Rows from block 6 of the image encoder of a small image captioner, named by matrix and row number. Rows with one number belong to one neuron. Each number is 128 + 24 x the weight over its row's rms, rounded and kept within 0 to 255. All counts start at 0. Numbers have three digits each. After the name is the row's rms in percent of the matrix's.
After each neuron's rows are labels from the 100 images, of 14976, where the neuron reaches its highest value: "responds to" is what is common among them. Only what is clearly more common there than usual is listed. The data: photos with spoken descriptions (Open Images, Localized Narratives). In brackets: how many of the 100, against the usual share in percent.
# fc1: MLP up (encoder.blocks.6.mlp.fc1.weight, 1024x256), inputs 128-255
# fc2: MLP down (encoder.blocks.6.mlp.fc2.weight, 256x1024, transposed), outputs 128-255

fc1.352 054:170150155170126094127166115122140143117159178151108140097121116125135160136141093083140138127134114129119152101121124163120117122136115179152161151135121150079097164182138111133101150120117126111133099117116114126136128123142122123146147124111124087095137123131150153117118102100126121135073128148161123136130130138093138083125129133161120109117118153127135108118129127100103152123114
fc2.352 049:142112166153080154150176100125091150140142155127138145066100099115121097200145101141148136155136150132101168083107160139082168110142076120138141123128115139136108152117140135127131128096114095137141126142147148124112146145103115143100107142137147122120120114151092127114153165132129159138113141145133111190087115160155114119107143088145098163120139091110127130137113106049128154109154
responds to: text has "food" (63 vs 3.1); text has "plate" (46 vs 2.1); text has "table" (35 vs 13)

fc1.616 016:087140106141128124090088166132095166123163126128115165133161136160145121135108162104123130104151160139165146157085139166129154095114112111130163113130130114160104158164103122184099116125142144130142124143092173133144166116143112154179130089151169111137139104157127100093144111107130136110106112135146151103118137160115120146102149156163110141103108129093095127167136107136119124127127
fc2.616 011:125105141118102160119109128153183115115110078144123128113103122120150170113118089138116102117102109131096140118166111118108084102156089151109153096145138145129152121165112197094123157115092115122135127110139120133101117142119086078156135079107095110130095151117123144167123115151125132127134131106121160164133139100148131141142152116122191124139134143174144134120129142120141148178167
responds to: text has "standing" (50 vs 23.3); text has "people" (48 vs 22.3); text has "wearing" (29 vs 12.4)

fc1.258 015:085097145173171162116122166168134111116100115118110118148121128151163126135128103097109127142135132121112134096137158101096109151102108094178088105119093147066155177088164100098146143159119144173122134163147111142124145091112159102119137124115139132142105132110174103152160171147105105146167115132102152166165129137139113122116134135127124118152122127134144091126151109137119092151121
fc2.258 012:118109143170114133152145120131113107126150109115112155079120087123085144154106137144117181101109102151138161153126158084117125121118167134101139126151069106133131148129129129123157091125112092135132150161166155098140118110134158124140093119126152131137139153093139120118118091159124110129110143154124127116140084132118174137119126122128174175115136146144129169101134111134116156095138
responds to: text has "holding" (36 vs 16.4); text has "wearing" (31 vs 12.4); text has "woman" (29 vs 8.9)

fc1.458 207:116136145137093127151116103133152172127131112156105114132181129083097131147208141171142119163165165144128129105120090159107184112107106124134132097142105113165129166128154151104118168124153127109101097093127123097129140134142138144083181109111121119107108129124134141125123094123119128121123150109168099155140155097089133174116152130126128125107148097172129124154100106101153134151104
fc2.458 226:097159119152098115108126096151132103112102123126069133124134153115100112160145138110160088115116147114168119109153113111128142134122128132126100142094135093120123138126104107100113127126158134126145160136148107127150094095144094102118125130100059082125110130195136098134142140168137127104165142169157099135176165119086116188151138120059119143132133086147121130129075102118137133146156
responds to: text has "flowers" (47 vs 3.1); text has "flower" (41 vs 2.4); text has "plant" (30 vs 2.6)

fc1.250 191:103133134058122123102104210104132113181111152087152161132152116138089147091137161121118145142128135116118168145102088107120172139125191113104138119102139116106160113113116130133172152100125148156148138104159137099112118153135145102111114160126168152180129126134100142113120113129130115165161142139139086118131130101146174132107118099138148136116117135137136116151124120120116118119177
fc2.250 199:130155107164091109109107120105144130137114124111098110108119169133075183096111123117164133106135158125134127101082115126133082134128144124076141137124132124114085159094151139117121143116144131175158153144153118117114138137124160143136120126109137163110119178122170118151121077104127151114166129128162153138156141147092153145161113157145137131111136163160122111184156090086161133108137
responds to: text has "standing" (64 vs 23.3); text has "persons" (26 vs 9.2)

fc1.225 086:169125102149139129123166131144099111078082104104166125124115124120112136143146088138135170114121123144154120112147125150148117183162169112139148112149093165162143175139144066131149173101138129131094112178104084141114121119099123102167115132172133108128120148157151158142138147134125114117132097151158144121116096140163115169123071142108120144135134181133156116165133173133117134153109
fc2.225 087:128124133145111137120110105159163160103170168128138147091145108131143120129126156127113098145147136104098102177097121088128120107087134111124139137082185153115128119099118105163075140132104155130131143155147138113069122130155136163146104141126096198136122172109187130106188094135116149124154135118124106112135138097108157144088112124147132131122137073164129117130166114151133145138123
responds to: text has "man" (34 vs 12); text has "two" (32 vs 10.8); text has "woman" (31 vs 8.9)

fc1.182 041:121130164167166125125081160112148144100161123138092160097146116136148142072129111141165134156102114163102093186090154147100133119151123111151131133153112116073115178094141157138107166141164160132087122100124137142123125114147107112117138154139129126121123116143161149112138138147101124128135141140163170130092153138087159091150166165169152137092155112151102118119081081141107122129123
fc2.182 041:132141113115142092152102101123118108143083177102104146128140126118117110120128141103104117139148138153115187110106127145117120084104106105139128130100145124126119123128135117136144130119136120121125181142118130146147131131187113125100113134141138098084093124180126126141135160142127107163110154152141093104088156148112145172136131131107137135097134106147191081123090101142136146100137
responds to: text has "flowers" (54 vs 3.1); text has "plants" (28 vs 9.7)

fc1.557 013:099096138127108121123116154161107139129176143123187108156158124135109117150082091131080133115127146124131094137098126133132158134119158108132086120142101116113120151143126107091125086090128074141112141151152128157100153159127160117101164084117101117167117125127169136103123167112104176161098096115159118133137151101108144170154143109145137092088152139145108158107116112147139110170139
fc2.557 010:114119187147120117143086142124117162167100130155141186137102089141157149129099104077167100123164135098112149118160144107109168145116168113069191104153117115131156158112109106144129135099157127118126119114147089158124109081122133138122115146154160126106123120112086070118137092140140089123154095115059121110118133137133122126107126131112132147129131151079137100172139145098110115121179
responds to: text has "standing" (51 vs 23.3); text has "holding" (37 vs 16.4); text has "two" (28 vs 10.8); text has "them" (27 vs 6)

fc1.495 037:149091130106137148161189137162138166128130146084120180133099110119102083130098145149123156180127117156146105108117113104155132105181159089137142149124133111103107136113130134136065099106136177153107145159130119136119157135128102072120146134122117123125162121155159143106114107106124148126144135149173124087107111119074154143148134136154145151129158128099203133112127145099109141164095
fc2.495 034:135153108120153140126145126150109119143094133115137133086151105154150157128131125100101094121107197128118112119075147114150182113175106143179162102103118106117115130149122109094111138116165122158119132146158109142078160139110087148134107094141151113157148129121155112112107116132126102103138109096125120154084140134112129144183096149155159154136149131092166125126103140143137163168159
responds to: text has "standing" (55 vs 23.3); text has "people" (51 vs 22.3)

fc1.475 190:126123126083164108123101129118161111112131102133136114124076139112109150123098087155148099129128116132139121150159133134156080131126151124124114089111132159129137098102118167103111143110144112110126114123089159132149086133143110111113110165146107127154163105119117095103183146114153148169132113153126126172136123124066145125104158166151135099133132144096088152155087105150114135136150
fc2.475 196:105115119173126144158091181102109113067127127115127170096130138095113112104112070144089162156129103120155128156133140123147119148115136129112183108106150119087166135121148102145129138156132090125126101134151120130111187111103120122137148145129133141119092123155146111148079171130115100092106096173163075153164107105161115094115098180154127132152126091129131108107107109179105137141146
responds to: text has "text" (30 vs 6.7); text has "black" (28 vs 9.7)

fc1.496 013:106162160159123132108133149165144154098122111102145100090135130122158136149156133100105100167130145130150088141147112144142092160090098115132117150107136109121139128100090088140146156101111169115146110172141098114088121160095098096114108131148136153137166159113132117159127128114118131129175160114149102109110115153103115097091147149124161110136134157092154097084134158162118168120098
fc2.496 008:141093130119110130148103126104109090123134082106130144126107146121142128136084153167126157109171122147099115073144132110137084149120126165170123114095126094130109184137155116148155094136163104144155115145129124134139156144131175096177135126147140121125160103143152111172101108136117109119126163146164105105091148088147139111150107131082153154136078124104155117132159131166125103092199
responds to: text has "man" (34 vs 12)

fc1.407 191:122135114136144137124152170146170140110188119138134099156115080146151071104061195110144129140126128147105120135154122143146180118134114136118108119102094121092148104125125119149113128115102107161108134131093130147120100142143125090124161162126112150113122133088133153121119155159098146128096113163161124137125104113145164139099127140182110133114122086075112136101148104141100100115138
fc2.407 208:142162133131124157134166145110126122109174122143146103132130116115075100138084168120115091124151136109105129142124116120123137154081156152149149084121103111157127132162118098172120106140106114148128140132134104138114103160090144084118151131119126089078109108145113124198132101106185105124140118165159072094071107172165119131079114119167148132129111087113161147119141160131155128141127
responds to: text has "text" (27 vs 6.7)

fc1.465 018:166070086101108110145142130090163146154154165173068132143117123124169141130151119119121161148161136099129139168132108142156159094100142091066148138095150110097143142084162092122081159113130135152099147128106124100127117144135126099128116159166118103156092096138135158136113122111141130135173123127134155131105118152108113165142111131138136176129130125150129126103159147138104143128155
fc2.465 015:130147166110138150141118103136086126134124098110126122127151151133076122079144141175092063105122109131146121108068145152169117128108122143139120137134152116132154113144100124142139148130077134109134166133127159116115117121124098164128083081107145177101147133148142129137098141111182087136139156088131101173120135137128137130124152145145149136105105112152179085159159124097161124135181
responds to: text has "people" (59 vs 22.3); text has "standing" (59 vs 23.3); text has "wearing" (29 vs 12.4)

fc1.355 045:099133101141102137141154175105166123112126144121141133161116119081109099166131099082193132080104122139106112126089175118113133144162118094130144178107118130161147146156137100120134176130102152146146102131123133085147121100102096152154078110138140113116127120133110151135145100118113135135113137136154165102125114100119082138111134129103159116138149121111110140184126101107156113096096
fc2.355 048:108133105080155168153130166152150145125078110158108177164126159106123107148134088120103133114089115137099126128183132138101154082132091149144129156136115155139150147142168143118139141128116140094107130129163130097184155091128135150131154146112128105130158114133124100116113131112113127105137149095109126117129113109126147098070114171145086126138090133108129129153092170161111116101132
responds to: text has "sky" (88 vs 24.5); text has "trees" (76 vs 27.2); text has "buildings" (53 vs 11.1); text has "water" (27 vs 8)

fc1.193 027:142147136130149120155163117124096122137149116125137116146089104116104089136109127125115154112098143114180095131140110140163124127104150121163120121091141127105133135149172110099092135108216114123119138112112121129119116126119155087175092115107107098122149127091100145140133153088069182104121122164160122123135124081160123142189129126114172140141111128127179087134171106137082165131141
fc2.193 025:136132160107083109156188135164138158119152116103144137098135117112162130110103141105155131124157150126144114147142113138152126119178111158151098092148130163133090097134103153156098059145132143118086119164149096127112103092122113111124153144110143145077174142162112122096085114150111114202138113150147125163105119128123138118141133138122159121120114106117128171131189130164158125072111
responds to: text has "wall" (70 vs 20.1); text has "table" (48 vs 13); text has "sitting" (40 vs 15.1); text has "chairs" (25 vs 6.7)

fc1.696 017:143125148120164122166095107153098115137128093117181139134093083090132123086100118138156123116153134097164117170159165104125137131146101117094139132102129142136144125129100110124121109136150126137094095133127143130104123154108137148112117172135143149169140118133121132085162087113068140162138108118141114110151139086133171134130152165123080151092123147126116145160100144143120140075100
fc2.696 015:135106097082122144104070148150119171124092139116074137156143150200137116114168156169126125137109175135141137121115161121113140134115156139133100153104098131134113156132117170137159122151137144139110127148135128148122083116129113129085154115153134101126126127094129133146141091122120128078159111104155122098123138144152116120145100120153123131111149142126136072114116110147172085115144
responds to: text has "man" (40 vs 12); text has "person" (38 vs 16.8); text has "wearing" (31 vs 12.4); text has "front" (29 vs 11)

fc1.210 051:106183108167143156156126135131127141108132107101103103113113161169118087133145144139120125122102146128098143139157154157143108080099178136108159163116118135070128129110132156139159163111093127108156120114141134141107183109127122138115117143112121134129112075111140133137130094136137138160157136159130205128081126139153113159117130131143115140125110107093117102140143171145091132144120
fc2.210 044:118136162146147129141093137087101153120153146116141143132129119072108100143102119119138128067112104107096136119180106134139128150122168138126123096127130130098149110093124112122124105103148111128130126121136159127136142097183158164067104138128144155083114081143167158132158141101144129081145136124132123115089148141128135161177094116104136158109140117132140122131080144123055141134110
responds to: text has "sky" (66 vs 24.5); text has "buildings" (54 vs 11.1); text has "building" (33 vs 8.6); text has "road" (31 vs 8.2)

fc1.293 201:100105115119160126197150090120113161134141135136145119136094153117119158094130092136145104123112132132115186110144122115133121123086119145126121155143184092123131113072112144098146115118144163132110128147104120143147127096142084112139130103147107124127097126086120061152132091133114106095140122129136113142115132105111135084150130130153132166119127086121112124175118138156092105117109
fc2.293 204:117139127151089118118166116128141114120133119165140117099070137138090128084089096119126136117095156107195135155180107111129087133153120166152095154118128125104137071131125109122095097128123141138125116137093099163140136162158094115092147158128193125113118100125112113130114094113164126129129087131123107142144148096126143106122110152150177150133140113141132162140121090114141138116124
responds to: text has "people" (49 vs 22.3); text has "lights" (44 vs 7.8); text has "table" (38 vs 13); text has "sitting" (33 vs 15.1)

fc1.679 023:145116168159156154142112141149172165140153124116112125113169130151123096085115143072112142132146054125129125120151126147130107087152095187164120127117123152135131113160161152107128121079137128099128098161114113168117108145129139146168147149090103129119122133141177093117108142149073139159115135113143143129112158147138129105124159125158115120133110099171134140119114124132121163110111
fc2.679 021:134146157145105164148124153128084155113164149163139139123131093102104105141159096134112148139147146124115127139104111092103174161165124107151127127174136141138105128118087125113165136135095110158116185113108100094122157107137083128095126108124116140073114148139138164124152163141108105113135107133153132103120107095131162124125131135176150107116149124111144164139115126118102148117164
responds to: text has "table" (31 vs 13)

fc1.390 169:164169145191131112067108125167131148141147114160112123052086115125114112129083126085092152117112161164090164130118120133109130143140129159129126115149134148094071131085118114069117125101146131152136140124088148163145127093151157146135127136158112127071144144135119110123179120108122137131101108146120124152106134133125116129132163129185112093132117136112115185137114132149121107128133
fc2.390 172:106121114118140119111151140109175117116110115150130134104125125119141123132110104187140114165121121171083179097099144115146111092108137140135153078147122091158176128104116148145145099148137131121188102109120132099075119162097186114169134121203104171140102142119081107148088136121112141148138132156101138121083091074147112124112126153113132172097107116116119153122142172132137080139111
responds to: text has "food" (54 vs 3.1); text has "plate" (41 vs 2.1)

fc1.427 022:163138113106123144112154116080114117185149133127127138155153141089142146126129133164172114101151112116080125190087121110136125118089126179124109154120164106151110122115124093152109165131158145144134137124091133117114133144140137070101119145121159141158104150138091090128148185126123115112137117137113121119119121162142101123117156147180135086123109153145121143175168146129122157080143
fc2.427 022:169113133154115156091130144153120158111093134091134117139151136140151130119107121150124090144120127157132136136163154152135149112085141146107120121161095122061122155135131134108114116204115068117143119082092134136121104133097121156150154139122120157097133125108133140146125128111115116136111130121149106128111169168150112176107159144181138117098137159134097132053140152137121112121125
responds to: text has "wall" (61 vs 20.1); text has "table" (43 vs 13)

fc1.558 176:148157087110120157080120115156115086110148142143128170114149143163086166127104151147141110136121133127149096134119146111097115148104153090134129142094147120143102118117180132096122079106077118154130106105129146133100134107141142153099144114149140124133108146142130115138132156116118136111140093080151125141152117119116104185097134192172158110169109114125124128112132146144139114149075
fc2.558 183:168128122132126092146135111117126110097142115117125127112137156159176111131119162099083172143145136071147106095096115147100079145149121166138155186148129139120127111152156143120158171097147142153118135124131157136156106120098093143117127130092092111155114174158109142142167118142137150123135118112105137154122079133125099113091074163115163123128084155081116122137112117166129100155123
responds to: text has "grass" (60 vs 9.7); text has "people" (47 vs 22.3); text has "ground" (35 vs 7.5)

fc1.18 022:120120123148118105115145187107155203123111150117127104165112085124148089131137155088146137122120087077141135152123119118153101104137129136115138154110097117139172146078165083166136145117121135136100115116144102150104101164115108116136125101108117161146111068131164182122111151157106156130163152082132153113099095119115139073097154153141069167119161112148149113129131162074153100127140
fc2.18 017:183142137111147152131112116118087150158125145153101133113147078144103111147110104140105154135114112114139138147137158125098105133100136084099133102112144109141139147116060118154114107171132144120179135179129143065135148111122119154115115153120187140182107145105136115146158080119124136145124106120126128161138099112137153166131136136127139108130142093170128126133125143160117129082123
responds to: text has "standing" (58 vs 23.3); text has "wall" (44 vs 20.1); text has "holding" (40 vs 16.4); text has "two" (36 vs 10.8)

fc1.275 017:145159089137118145115142117112135120123133147086126122142139112140131141133165117130122103153151139111147126128110134164135119111189084187103146156143140097139097173162101093106098131134114137092084157157094153116103111107122121149148080139130129088130187097154127121113146101118130175109132134117131077120134183147117114137152123128168098143102160148159172148118120129160125153107160
fc2.275 016:134137144108110152085119084078121160106152097121140135086145130096116123122095142102102127124148104154141191148128146128117086127125160133139132110147126173089097130121161143145127103139127134107123091102103144175092126115100122164127128145133113127153113086074118096145112107146129128099106143110161084176098134128125110148160129118157078152112128143166142114105122114165161144153128
responds to: text has "food" (34 vs 3.1); text has "table" (33 vs 13)

fc1.437 019:112093077162136137138126119109101096149153130149122085114087101126148129106104141145098127143131102136147087151107130087156114168147126147089085114133126132119080093190173131164080097112193150117101146159115141117136128159106136130158119083157119131093110135118113105093117173174134123101196112120146152121143140125178105099166126144128110169097122108100128111122108153115092125173175
fc2.437 017:127152098141102095095193087091124108112110116125132134137142123142098139113127171119144138133114157126072129106153122126119169119095152124169191131099118132148127177141088160130139125128140099120114120137107143105145102105085133126118141154132143151151149121139124124091171087118121135152137098116115105148073131129102153085124158133094168100099130120149112147142147138128143159114101
responds to: text has "food" (28 vs 3.1)

fc1.190 017:116132106126126148166145127133161164095137126140137145108073108121115112148157108148129125147085118115105145108106122160147092112144111118098170145160074150118114150117119149149110165130084084143165120099111144091131169138139151206105168117160103136127138095131101145153094108108150114152093138119119147134116148105119135134160120112104085120136169121129125093135153165137106128129119
fc2.190 015:144103166137107115100089142115115126107140152096099111134155148119147102136136118105119127108160115119134131167151118122109149141119109160115116094108143128123080104136143139108165113119128130119121091152136168172142154171112117087118130101121162149076106145085123101106151161134118130121136148148131130133164091119127140116117148167147152124126116121096162174176071118173119151141167
responds to: text has "buildings" (29 vs 11.1)

fc1.341 014:158105096106125149141128132116143153130161110102125154147133115166114117132140108146102125110149138105111130108135114119082120122096073142159156141165115128145143104158146122128133120161115110108146126083137164164120087091089140115114137139106084146127148110128125133152171144140120087152093142115111150145105175148131160113057152137137128120169131139128128115132160154133088172117095
fc2.341 012:126083134145141115142149080097153121117175103122112164183150111132135178134088145147116114152142148078089116143093155151112121152123119114152101169157116122101120103136175112133141114151142135171141137100133138145143142110122129106140160095139151144142113110065187138146077115134141095181125106137140132147099087135148139116127104139126114127085114134167102133119086123112159146116134
responds to: text has "trees" (82 vs 27.2); text has "sky" (81 vs 24.5); text has "road" (38 vs 8.2); text has "poles" (34 vs 6)

fc1.39 015:142162130155107135105166087116148139139100133095134133143119099139148119108147108085146157149103155105106101153149123162175165111138122132105100168162138143161116156103067128167124116142118111110130155154136153125103122132118124147126130120131161085120135128131171140129175125129105121169122127143128134129102113105121150121083148142171148107127119152142168100117165102099162103110194
fc2.39 013:120152097131137095088114138140109135111143115146117172098164107142149140111096110110084156082121153146123118164119113142095127137133114151132109120123136111112151141102129149128136117140135142138137098166071119094098181130139113166126172135095140106132106132121095098131115129130102134133100126149102149132147111065108163154149124125124102125095160141113131164113137128175170156143132
responds to: text has "man" (30 vs 12)

fc1.467 062:128132208126115097123117118146093118141103157129164127145150107126128122095140147135147151151109082124122110164192160090138101139119140125093141122126164125148102131096127121098127138149119096146113151130132104091092135117127133173217144165119134126179161073108109137104155128092094142123113147131127143121135150100106171139146128113143144165088132122125178108120100114094160097121154
fc2.467 054:101100094079106151156058141152082095124065147125087131107078110154136135114108132147136134127121137142127134117125176075103150111127129144137082139111110101177121167122125134124073115155163121123090120135120162124117171115151147101136135110119180107134139130128132128123150103100090109109141172121134130108120144105161137137115154124151118142109155105123117122118134114127152125125152
responds to: text has "holding" (46 vs 16.4); text has "man" (45 vs 12); text has "guitar" (35 vs 2.2); text has "playing" (25 vs 3.1)

fc1.23 193:112097158110147129113104094130134089167062135093096158140109122115111139148124091128111155121140091107102128144182138144116105106152139105112129102157088141157142119092074093117141102103136086129116129159169158134147184158157127164121162185131154132152132129152140126072130128097104095144147109145095111092101143110121115134104156098101128141070190094127137139144126131109123164129150
fc2.23 245:099126124081134123140115131107123094096101160156112136139098150124140132106182110159128118136109151146149126132146159120132139111123126111141123100136151134165087147161116103134153132129156177117098137095132106139102152153145124112122135149151179131118135138115083102162133128110091098097107107130114118178161083114163163149116188090105123133098112156127110139091083137123105137124108
responds to: text has "holding" (35 vs 16.4); text has "playing" (33 vs 3.1); text has "two" (32 vs 10.8); text has "guitar" (28 vs 2.2)

fc1.88 182:110132128130159103139136147147099122142184101147148119138133096126148151121118141107150147158112120130114096120121108140144138096137164083134166118131121138133080152159113113162142134090090135171119165147110160146112123154124121107127141128115137117095178105121142124144099104138131114071202126119117131153083105094159167117127137119119165118082135112166120122112111115110109141091167
fc2.88 200:127119167110100093170084141151103145133115105158106135135117106173141127178159142106172095108154164113102117087102098149115133139128125105104099105117118114114114152119159077131150114145081119143106149149126124174124085120130154114151116167134099121108113156144117110123169145066120129112142125123133155126101123122146148126136126134169124152120145115122163151142084159115131138128129
responds to: text has "standing" (67 vs 23.3); text has "wearing" (31 vs 12.4)

fc1.680 213:129139137116119155110161090133126145173140156151085117104122090107108164096144101128079103142164135078087128089132122117155189117103112150111124135154147146155071114134153126107127118076160091093138143119194156100125099136119128123119157086136110132140165157136137140123108112100154133130107144136146141090158105135080168147104110152136156148102107146106096125159132126095148162113125
fc2.680 240:127109159162070154130132114146123173157148112123117123126108130087116153107157095089155102125132147114115090093086128159152172136184110117194101115167108111143119161146114157111096112102131103084095138130141113162127093081128143138140084109142197126147139123151119141126178136162084155148133121119118096118116139127120147123176143111098124146112117132128108124136115153102173084162150
responds to: text has "red" (33 vs 3.8)

fc1.126 030:114119124181118120145125153116190122127170132125123161112140075083140083123130145131156113118114108126119135153122104111114150127157119122129130130102111120099111097144153134134148113134148155109068120127097126089098136118081171163149111134124095137159130141107173138097108141104140155131113155135131149181110152096124129128159125144149121087104104141140162113142116134114115133079141
fc2.126 028:144089107119085117121132150144097135144124133119107143129131147102113102138138118126131115154154115108109115133125094152140105127159118128157123114174121108094107112116107164172142076149120135150128119131170094137167136118128119080143143109109156113144114100107141104098070138098124165146146098133128122090130136119108186117107148117101126158130080101144122142158108106167150118146122
responds to: text has "flowers" (27 vs 3.1)

fc1.457 021:142104088134132138089119073155129095120139147119174121141147113148120156167103110141132126127096149159114148154123138106136108122135106109150100159161092109137091117157157182163140111094164161104125122129101133128180141143134120092144128145146135146099120131105144139131125107100164140086112117141077097148125125177121078151103115181122148132123113120123138116126150150159122109176078
fc2.457 023:120125138107158144133139129113164136103145127137149095130118126109143091102103144124149088139171122117130074125076108144150149121119157099131169125098128115088140094140115132169114124168139115157169150148123118171112135174154122112146106143107112151153147130136110131132117145089119153138131157154171163094154077066134097142106070137164130136105131109133107149153109128131117119156119
responds to: text has "grass" (49 vs 9.7); text has "ground" (36 vs 7.5)

fc1.63 195:148080092152130117132154147137136169171150107150132124129149106150148120087130138107142104122110153119118112132128093176123122152104084152178186137119144129158097121085160133085116135136095134101139118110080160131203113113181119150092156121146088159115092112089151140112129126131148078140135133120144132135153104088094140128121111167138104123140145136195091099101133110145098133148152
fc2.63 211:092151108125130108124094128153130116124133099173105115146078135159121153152124101122164117142120121100121101151123090148104112165211108155164141171178124107112089115140151141128145119151125105101129107138177076131175116081097133165147137124132140102146119099107158147111137134141118131144109156079093129123150162134138095130125114108097116134127131104109127147122129122159175077108156
responds to: text has "trees" (64 vs 27.2); text has "plants" (29 vs 9.7)

fc1.677 183:121099151068155075182086133111120055115121124130142163095135112086084134152101138117137152159084120093118133145114155091136130136125104140115149122100156142119103121113119158126149102119142146144129132106129203155129132134142131118111114120114095098114143152127118168126082097147150166149143142123125110082134154142109146073141171168130128156125109134127140195138126154074116125129115
fc2.677 195:168159144156130108135113117134117125152127135151115113132147139095109165148142120153146141139126102144159137158138125133140141124094122135151107110143157094087147123139098118143110110148134150138098132125165165125136106145106096097114144155118129068108110141122125106113132141137127122103093118195137114101165176137122142143137130172080159144143135099121154137068117110087125098127142
responds to: text has "people" (83 vs 22.3); text has "sitting" (60 vs 15.1); text has "standing" (56 vs 23.3); text has "wall" (48 vs 20.1)

fc1.595 012:139091140093100101123167099085095105103144124129148096136111122118147120125106131157150158111133113129144129155152124145098129137149154102131123109089136112102127139141156152122131121116124171145158159132147106091107153151159132144137110156125107101122186125099154158156106110150107135100140166127114146110162121101152103105146140143101164152147089156093132146099145113138129106122090
fc2.595 008:124146136091091139144150128153119132118126157093114130123081114123122109108161082120090173130151087079104121111122118153133145124102177144152103147141106137124128151151132117138166159152190122110139103108121116139167165087138140136165165125121156118135143128115123142128091153144112186119108128102136096084099146104104123131120141125164111155077175091114123142142124134127102162134132
responds to: text has "wall" (51 vs 20.1)

fc1.629 018:142170128132154101165102140112118111134154137110088179141107123172126105138174098116156124138136127154127108123124137137097140140177098121143112161100110111139120147105184142130091109124126127104088139173125118103121123129104105159104190129148110090133108098164176125116136138167102130107122116130170097097092118110094134157109148146130136073115124135142115107152092103132136116140089
fc2.629 016:109154112136122120135125112141128114128112122135064118104097138151130118103110142116154175122133106166138122096166132128121165056138147120089130130138124119136067154124112096148117140129147142124109146119146128159136142137131100119117117092120135103136102084164125155129141172167153097120118154144129105111137154139106137137150159116107136184124128058166118128110085153178140138106135
responds to: text has "flowers" (30 vs 3.1)

fc1.221 039:102157104136142124125130152199114119143119108151144117130148088129140106153118157137129137122099120108105120179086139167137123128137118115087118125141079144130109167152148076118115142140136114135095153112094104150121128123120122134181162158105194125144124144151146119152165147144113146092148091112108162124136120095121108149112116112155101098105128146105181114086174140145130140112106
fc2.221 031:116138157167130129057089114141109154101125160118151137106118131134130127127136119105124094152127148125117081116145167167124142111098120154127108126108151184136128082114113089145116157136120163157151113113119122123101123125155130121078119113143118196107142150129175151142118157181120138111140114132126134126110115083139169092148086135127150139107204141140132112147102124135163121091167
responds to: text has "two" (37 vs 10.8); text has "man" (32 vs 12); text has "smiling" (29 vs 3.8); text has "woman" (25 vs 8.9)

fc1.316 014:115134154125151167117106109137126109123182108107132154089105125167144119144144145095118099090099161099158125111143143099051124156141096157105145118101173133132122127102147112118169105131162077100100144125112162118129144119102127169126130103099134125109114132100145117131137117096128138116167188132154112161144115140097120131120129108086106158088151091158094098175147120132095167138122
fc2.316 012:112146147141132112100157117110134128126110130162098141137123165086089117115126128136101128109131149155140152130117133105074153141184178165161139127134159152121083097153139117134085173136119137139112122151129158142106132099116098100098138121107136100145137119142089153092122113121176086136124115135116143097121160113135109099140115158165134124098137151124184119113082138138127121092141
responds to: text has "trees" (88 vs 27.2); text has "sky" (79 vs 24.5); text has "buildings" (40 vs 11.1); text has "poles" (34 vs 6)

fc1.100 017:103144124137153121117081112116128166129129136149114147173124096120162133172121169148187113109106126151110170144154114091177168145151139126089142080118111129143089102107080095108102132132115111152153134143118145076107114157165117098164144162103111105117107157132114133108112099082120106165135123100129138149161128113087166147110109168149134164112144140140139141125146105109168112096128
fc2.100 016:166131101144131137133073108195136082104088162113105156112125134103163125127123110188072130149117142151132111151119149141175120161161132117105155147148146086143127148091131135106125136146106124108077144085096154140118134118122142127118118111116136113121111096121142088138102142146127093116094105094103129074106107119116115163123135114150101111056162110112153116158157116131140147157126
responds to: text has "standing" (56 vs 23.3); text has "holding" (35 vs 16.4); text has "man" (30 vs 12)

fc1.379 013:145100139157112111108164116137134115147141152116104106167094148106155165127109155097158145099131152113119156131128138124154092160122168157170120150080172139135099110111127129159106106109116137104156093107096111129152157139089100139135134133104158112153108114135125105117092114136137088152142110144150173155114161108113164124147148118129131114157099098166127136101172161100141113162134
fc2.379 008:104140118095175151135092119141094142147107141131139135151158147158151107117144117126059108110131094104137128114144156108099110137125084139158097117127143130136186135121138145141105127116138096109091133148122126116099127134131131148100123164152124154134106139129169111128133108105069173131143104137140181145094154158125135095156145148139148105057132146087155139132141164121136129111097
responds to: text has "table" (30 vs 13)

fc1.694 042:090150077178183167131164118105106106081098120125104114101091106118105100113160136122067132138109159149145169149140151120135123064127143156095136137172156095109116154104103169111171159153109137112112136091117076124113160125124094094151098132126103134148137094103180144131076102123145169156132140111130166109121112139131157135151138135119147120143120138109099130126141183147102152132139
fc2.694 039:118097155152120144102116158142120131139167149117109113142109108111085077117116146125152119115108167175136121142147133108157138133117073144193111120143151104130128122129137128073127077089161131122106122110126173158120167134168151148083092099160145141115149176117161128120104083134160115077120130099154130143156157187128125143129170136158170129137109098097098121052121126115122158157168
responds to: text has "trees" (58 vs 27.2); text has "road" (34 vs 8.2); text has "buildings" (33 vs 11.1)

fc1.601 040:130172103143210114122136144132123130095098134121059096147121139125112133171141146122087141149123150111136159164133131133134121127119117100129097139162136096154146154111109167119131107153059139142147150130112147156153159114113118083130132104136113140099160090113147094110110131134139152116119088142100162121101154128127128165099132120155152099138150140105102086115178156122129127095132
fc2.601 035:107099142145108127117110131169123132123120104138112156108077128117096126135097144132110137082147122146133136155141062175129100135147147145155124126163090115137096150115156138135133079089137124106138139142111159181134102099105171110104064057147150142105115109122127155123139127109181136120137140126153146154137126114141124170120081089121152133146146107098137120128106119124130115156102
responds to: text has "trees" (61 vs 27.2); text has "grass" (25 vs 9.7)

fc1.14 062:155137110113084123151096102070144087123123184144121094107122133152145126121148134164125127107105122147184167116136164144143127095115127157083131133100148126165089159159120127129116162099154143120143105155091119106125135160076077110115116138115167119127136168076110140166133156103106125103083161152108148178149137163122135102100129169159152134116136124128157147093120107128116127117118
fc2.14 054:120130150110111106158181143139113157145113096156112148105116125115102088110120098118109165117154063179177117140119100161117167120147118146179113087122163137111113072123122142144118143102155123119108150136122112110117133133093073152157169123118120141122141107161132114164131080106093158124132121142144134101103165103177137114118148092102139137161110129148099135113144125131131169100116
responds to: text has "wall" (54 vs 20.1); text has "table" (40 vs 13)

fc1.339 022:109121149121139110153155090120121060093117082102097117075143145151115102176112130137147118092072109125143134176103128166120110081104117120109171140156115184086120137129111169124137172181114126121122158107134136126119154132125116102126090169088120130109103110117111130153125094134121113101081164126095136157128114146135136145100090146097156108092084107096126147110189152146098156107108
fc2.339 020:121110170128136138178168144106119116108157139131133128152117110098143101146106120122080123100164133099101142083169120153151132107055117158148113120139135074093130119123140108132121097122157133156144150120075114174079166109141150123091139085140090123128131113107108083129126144106121140105153154129112146118100136153118137131103162091115147158127150100136160140168106108130115110139136
responds to: text has "buildings" (48 vs 11.1)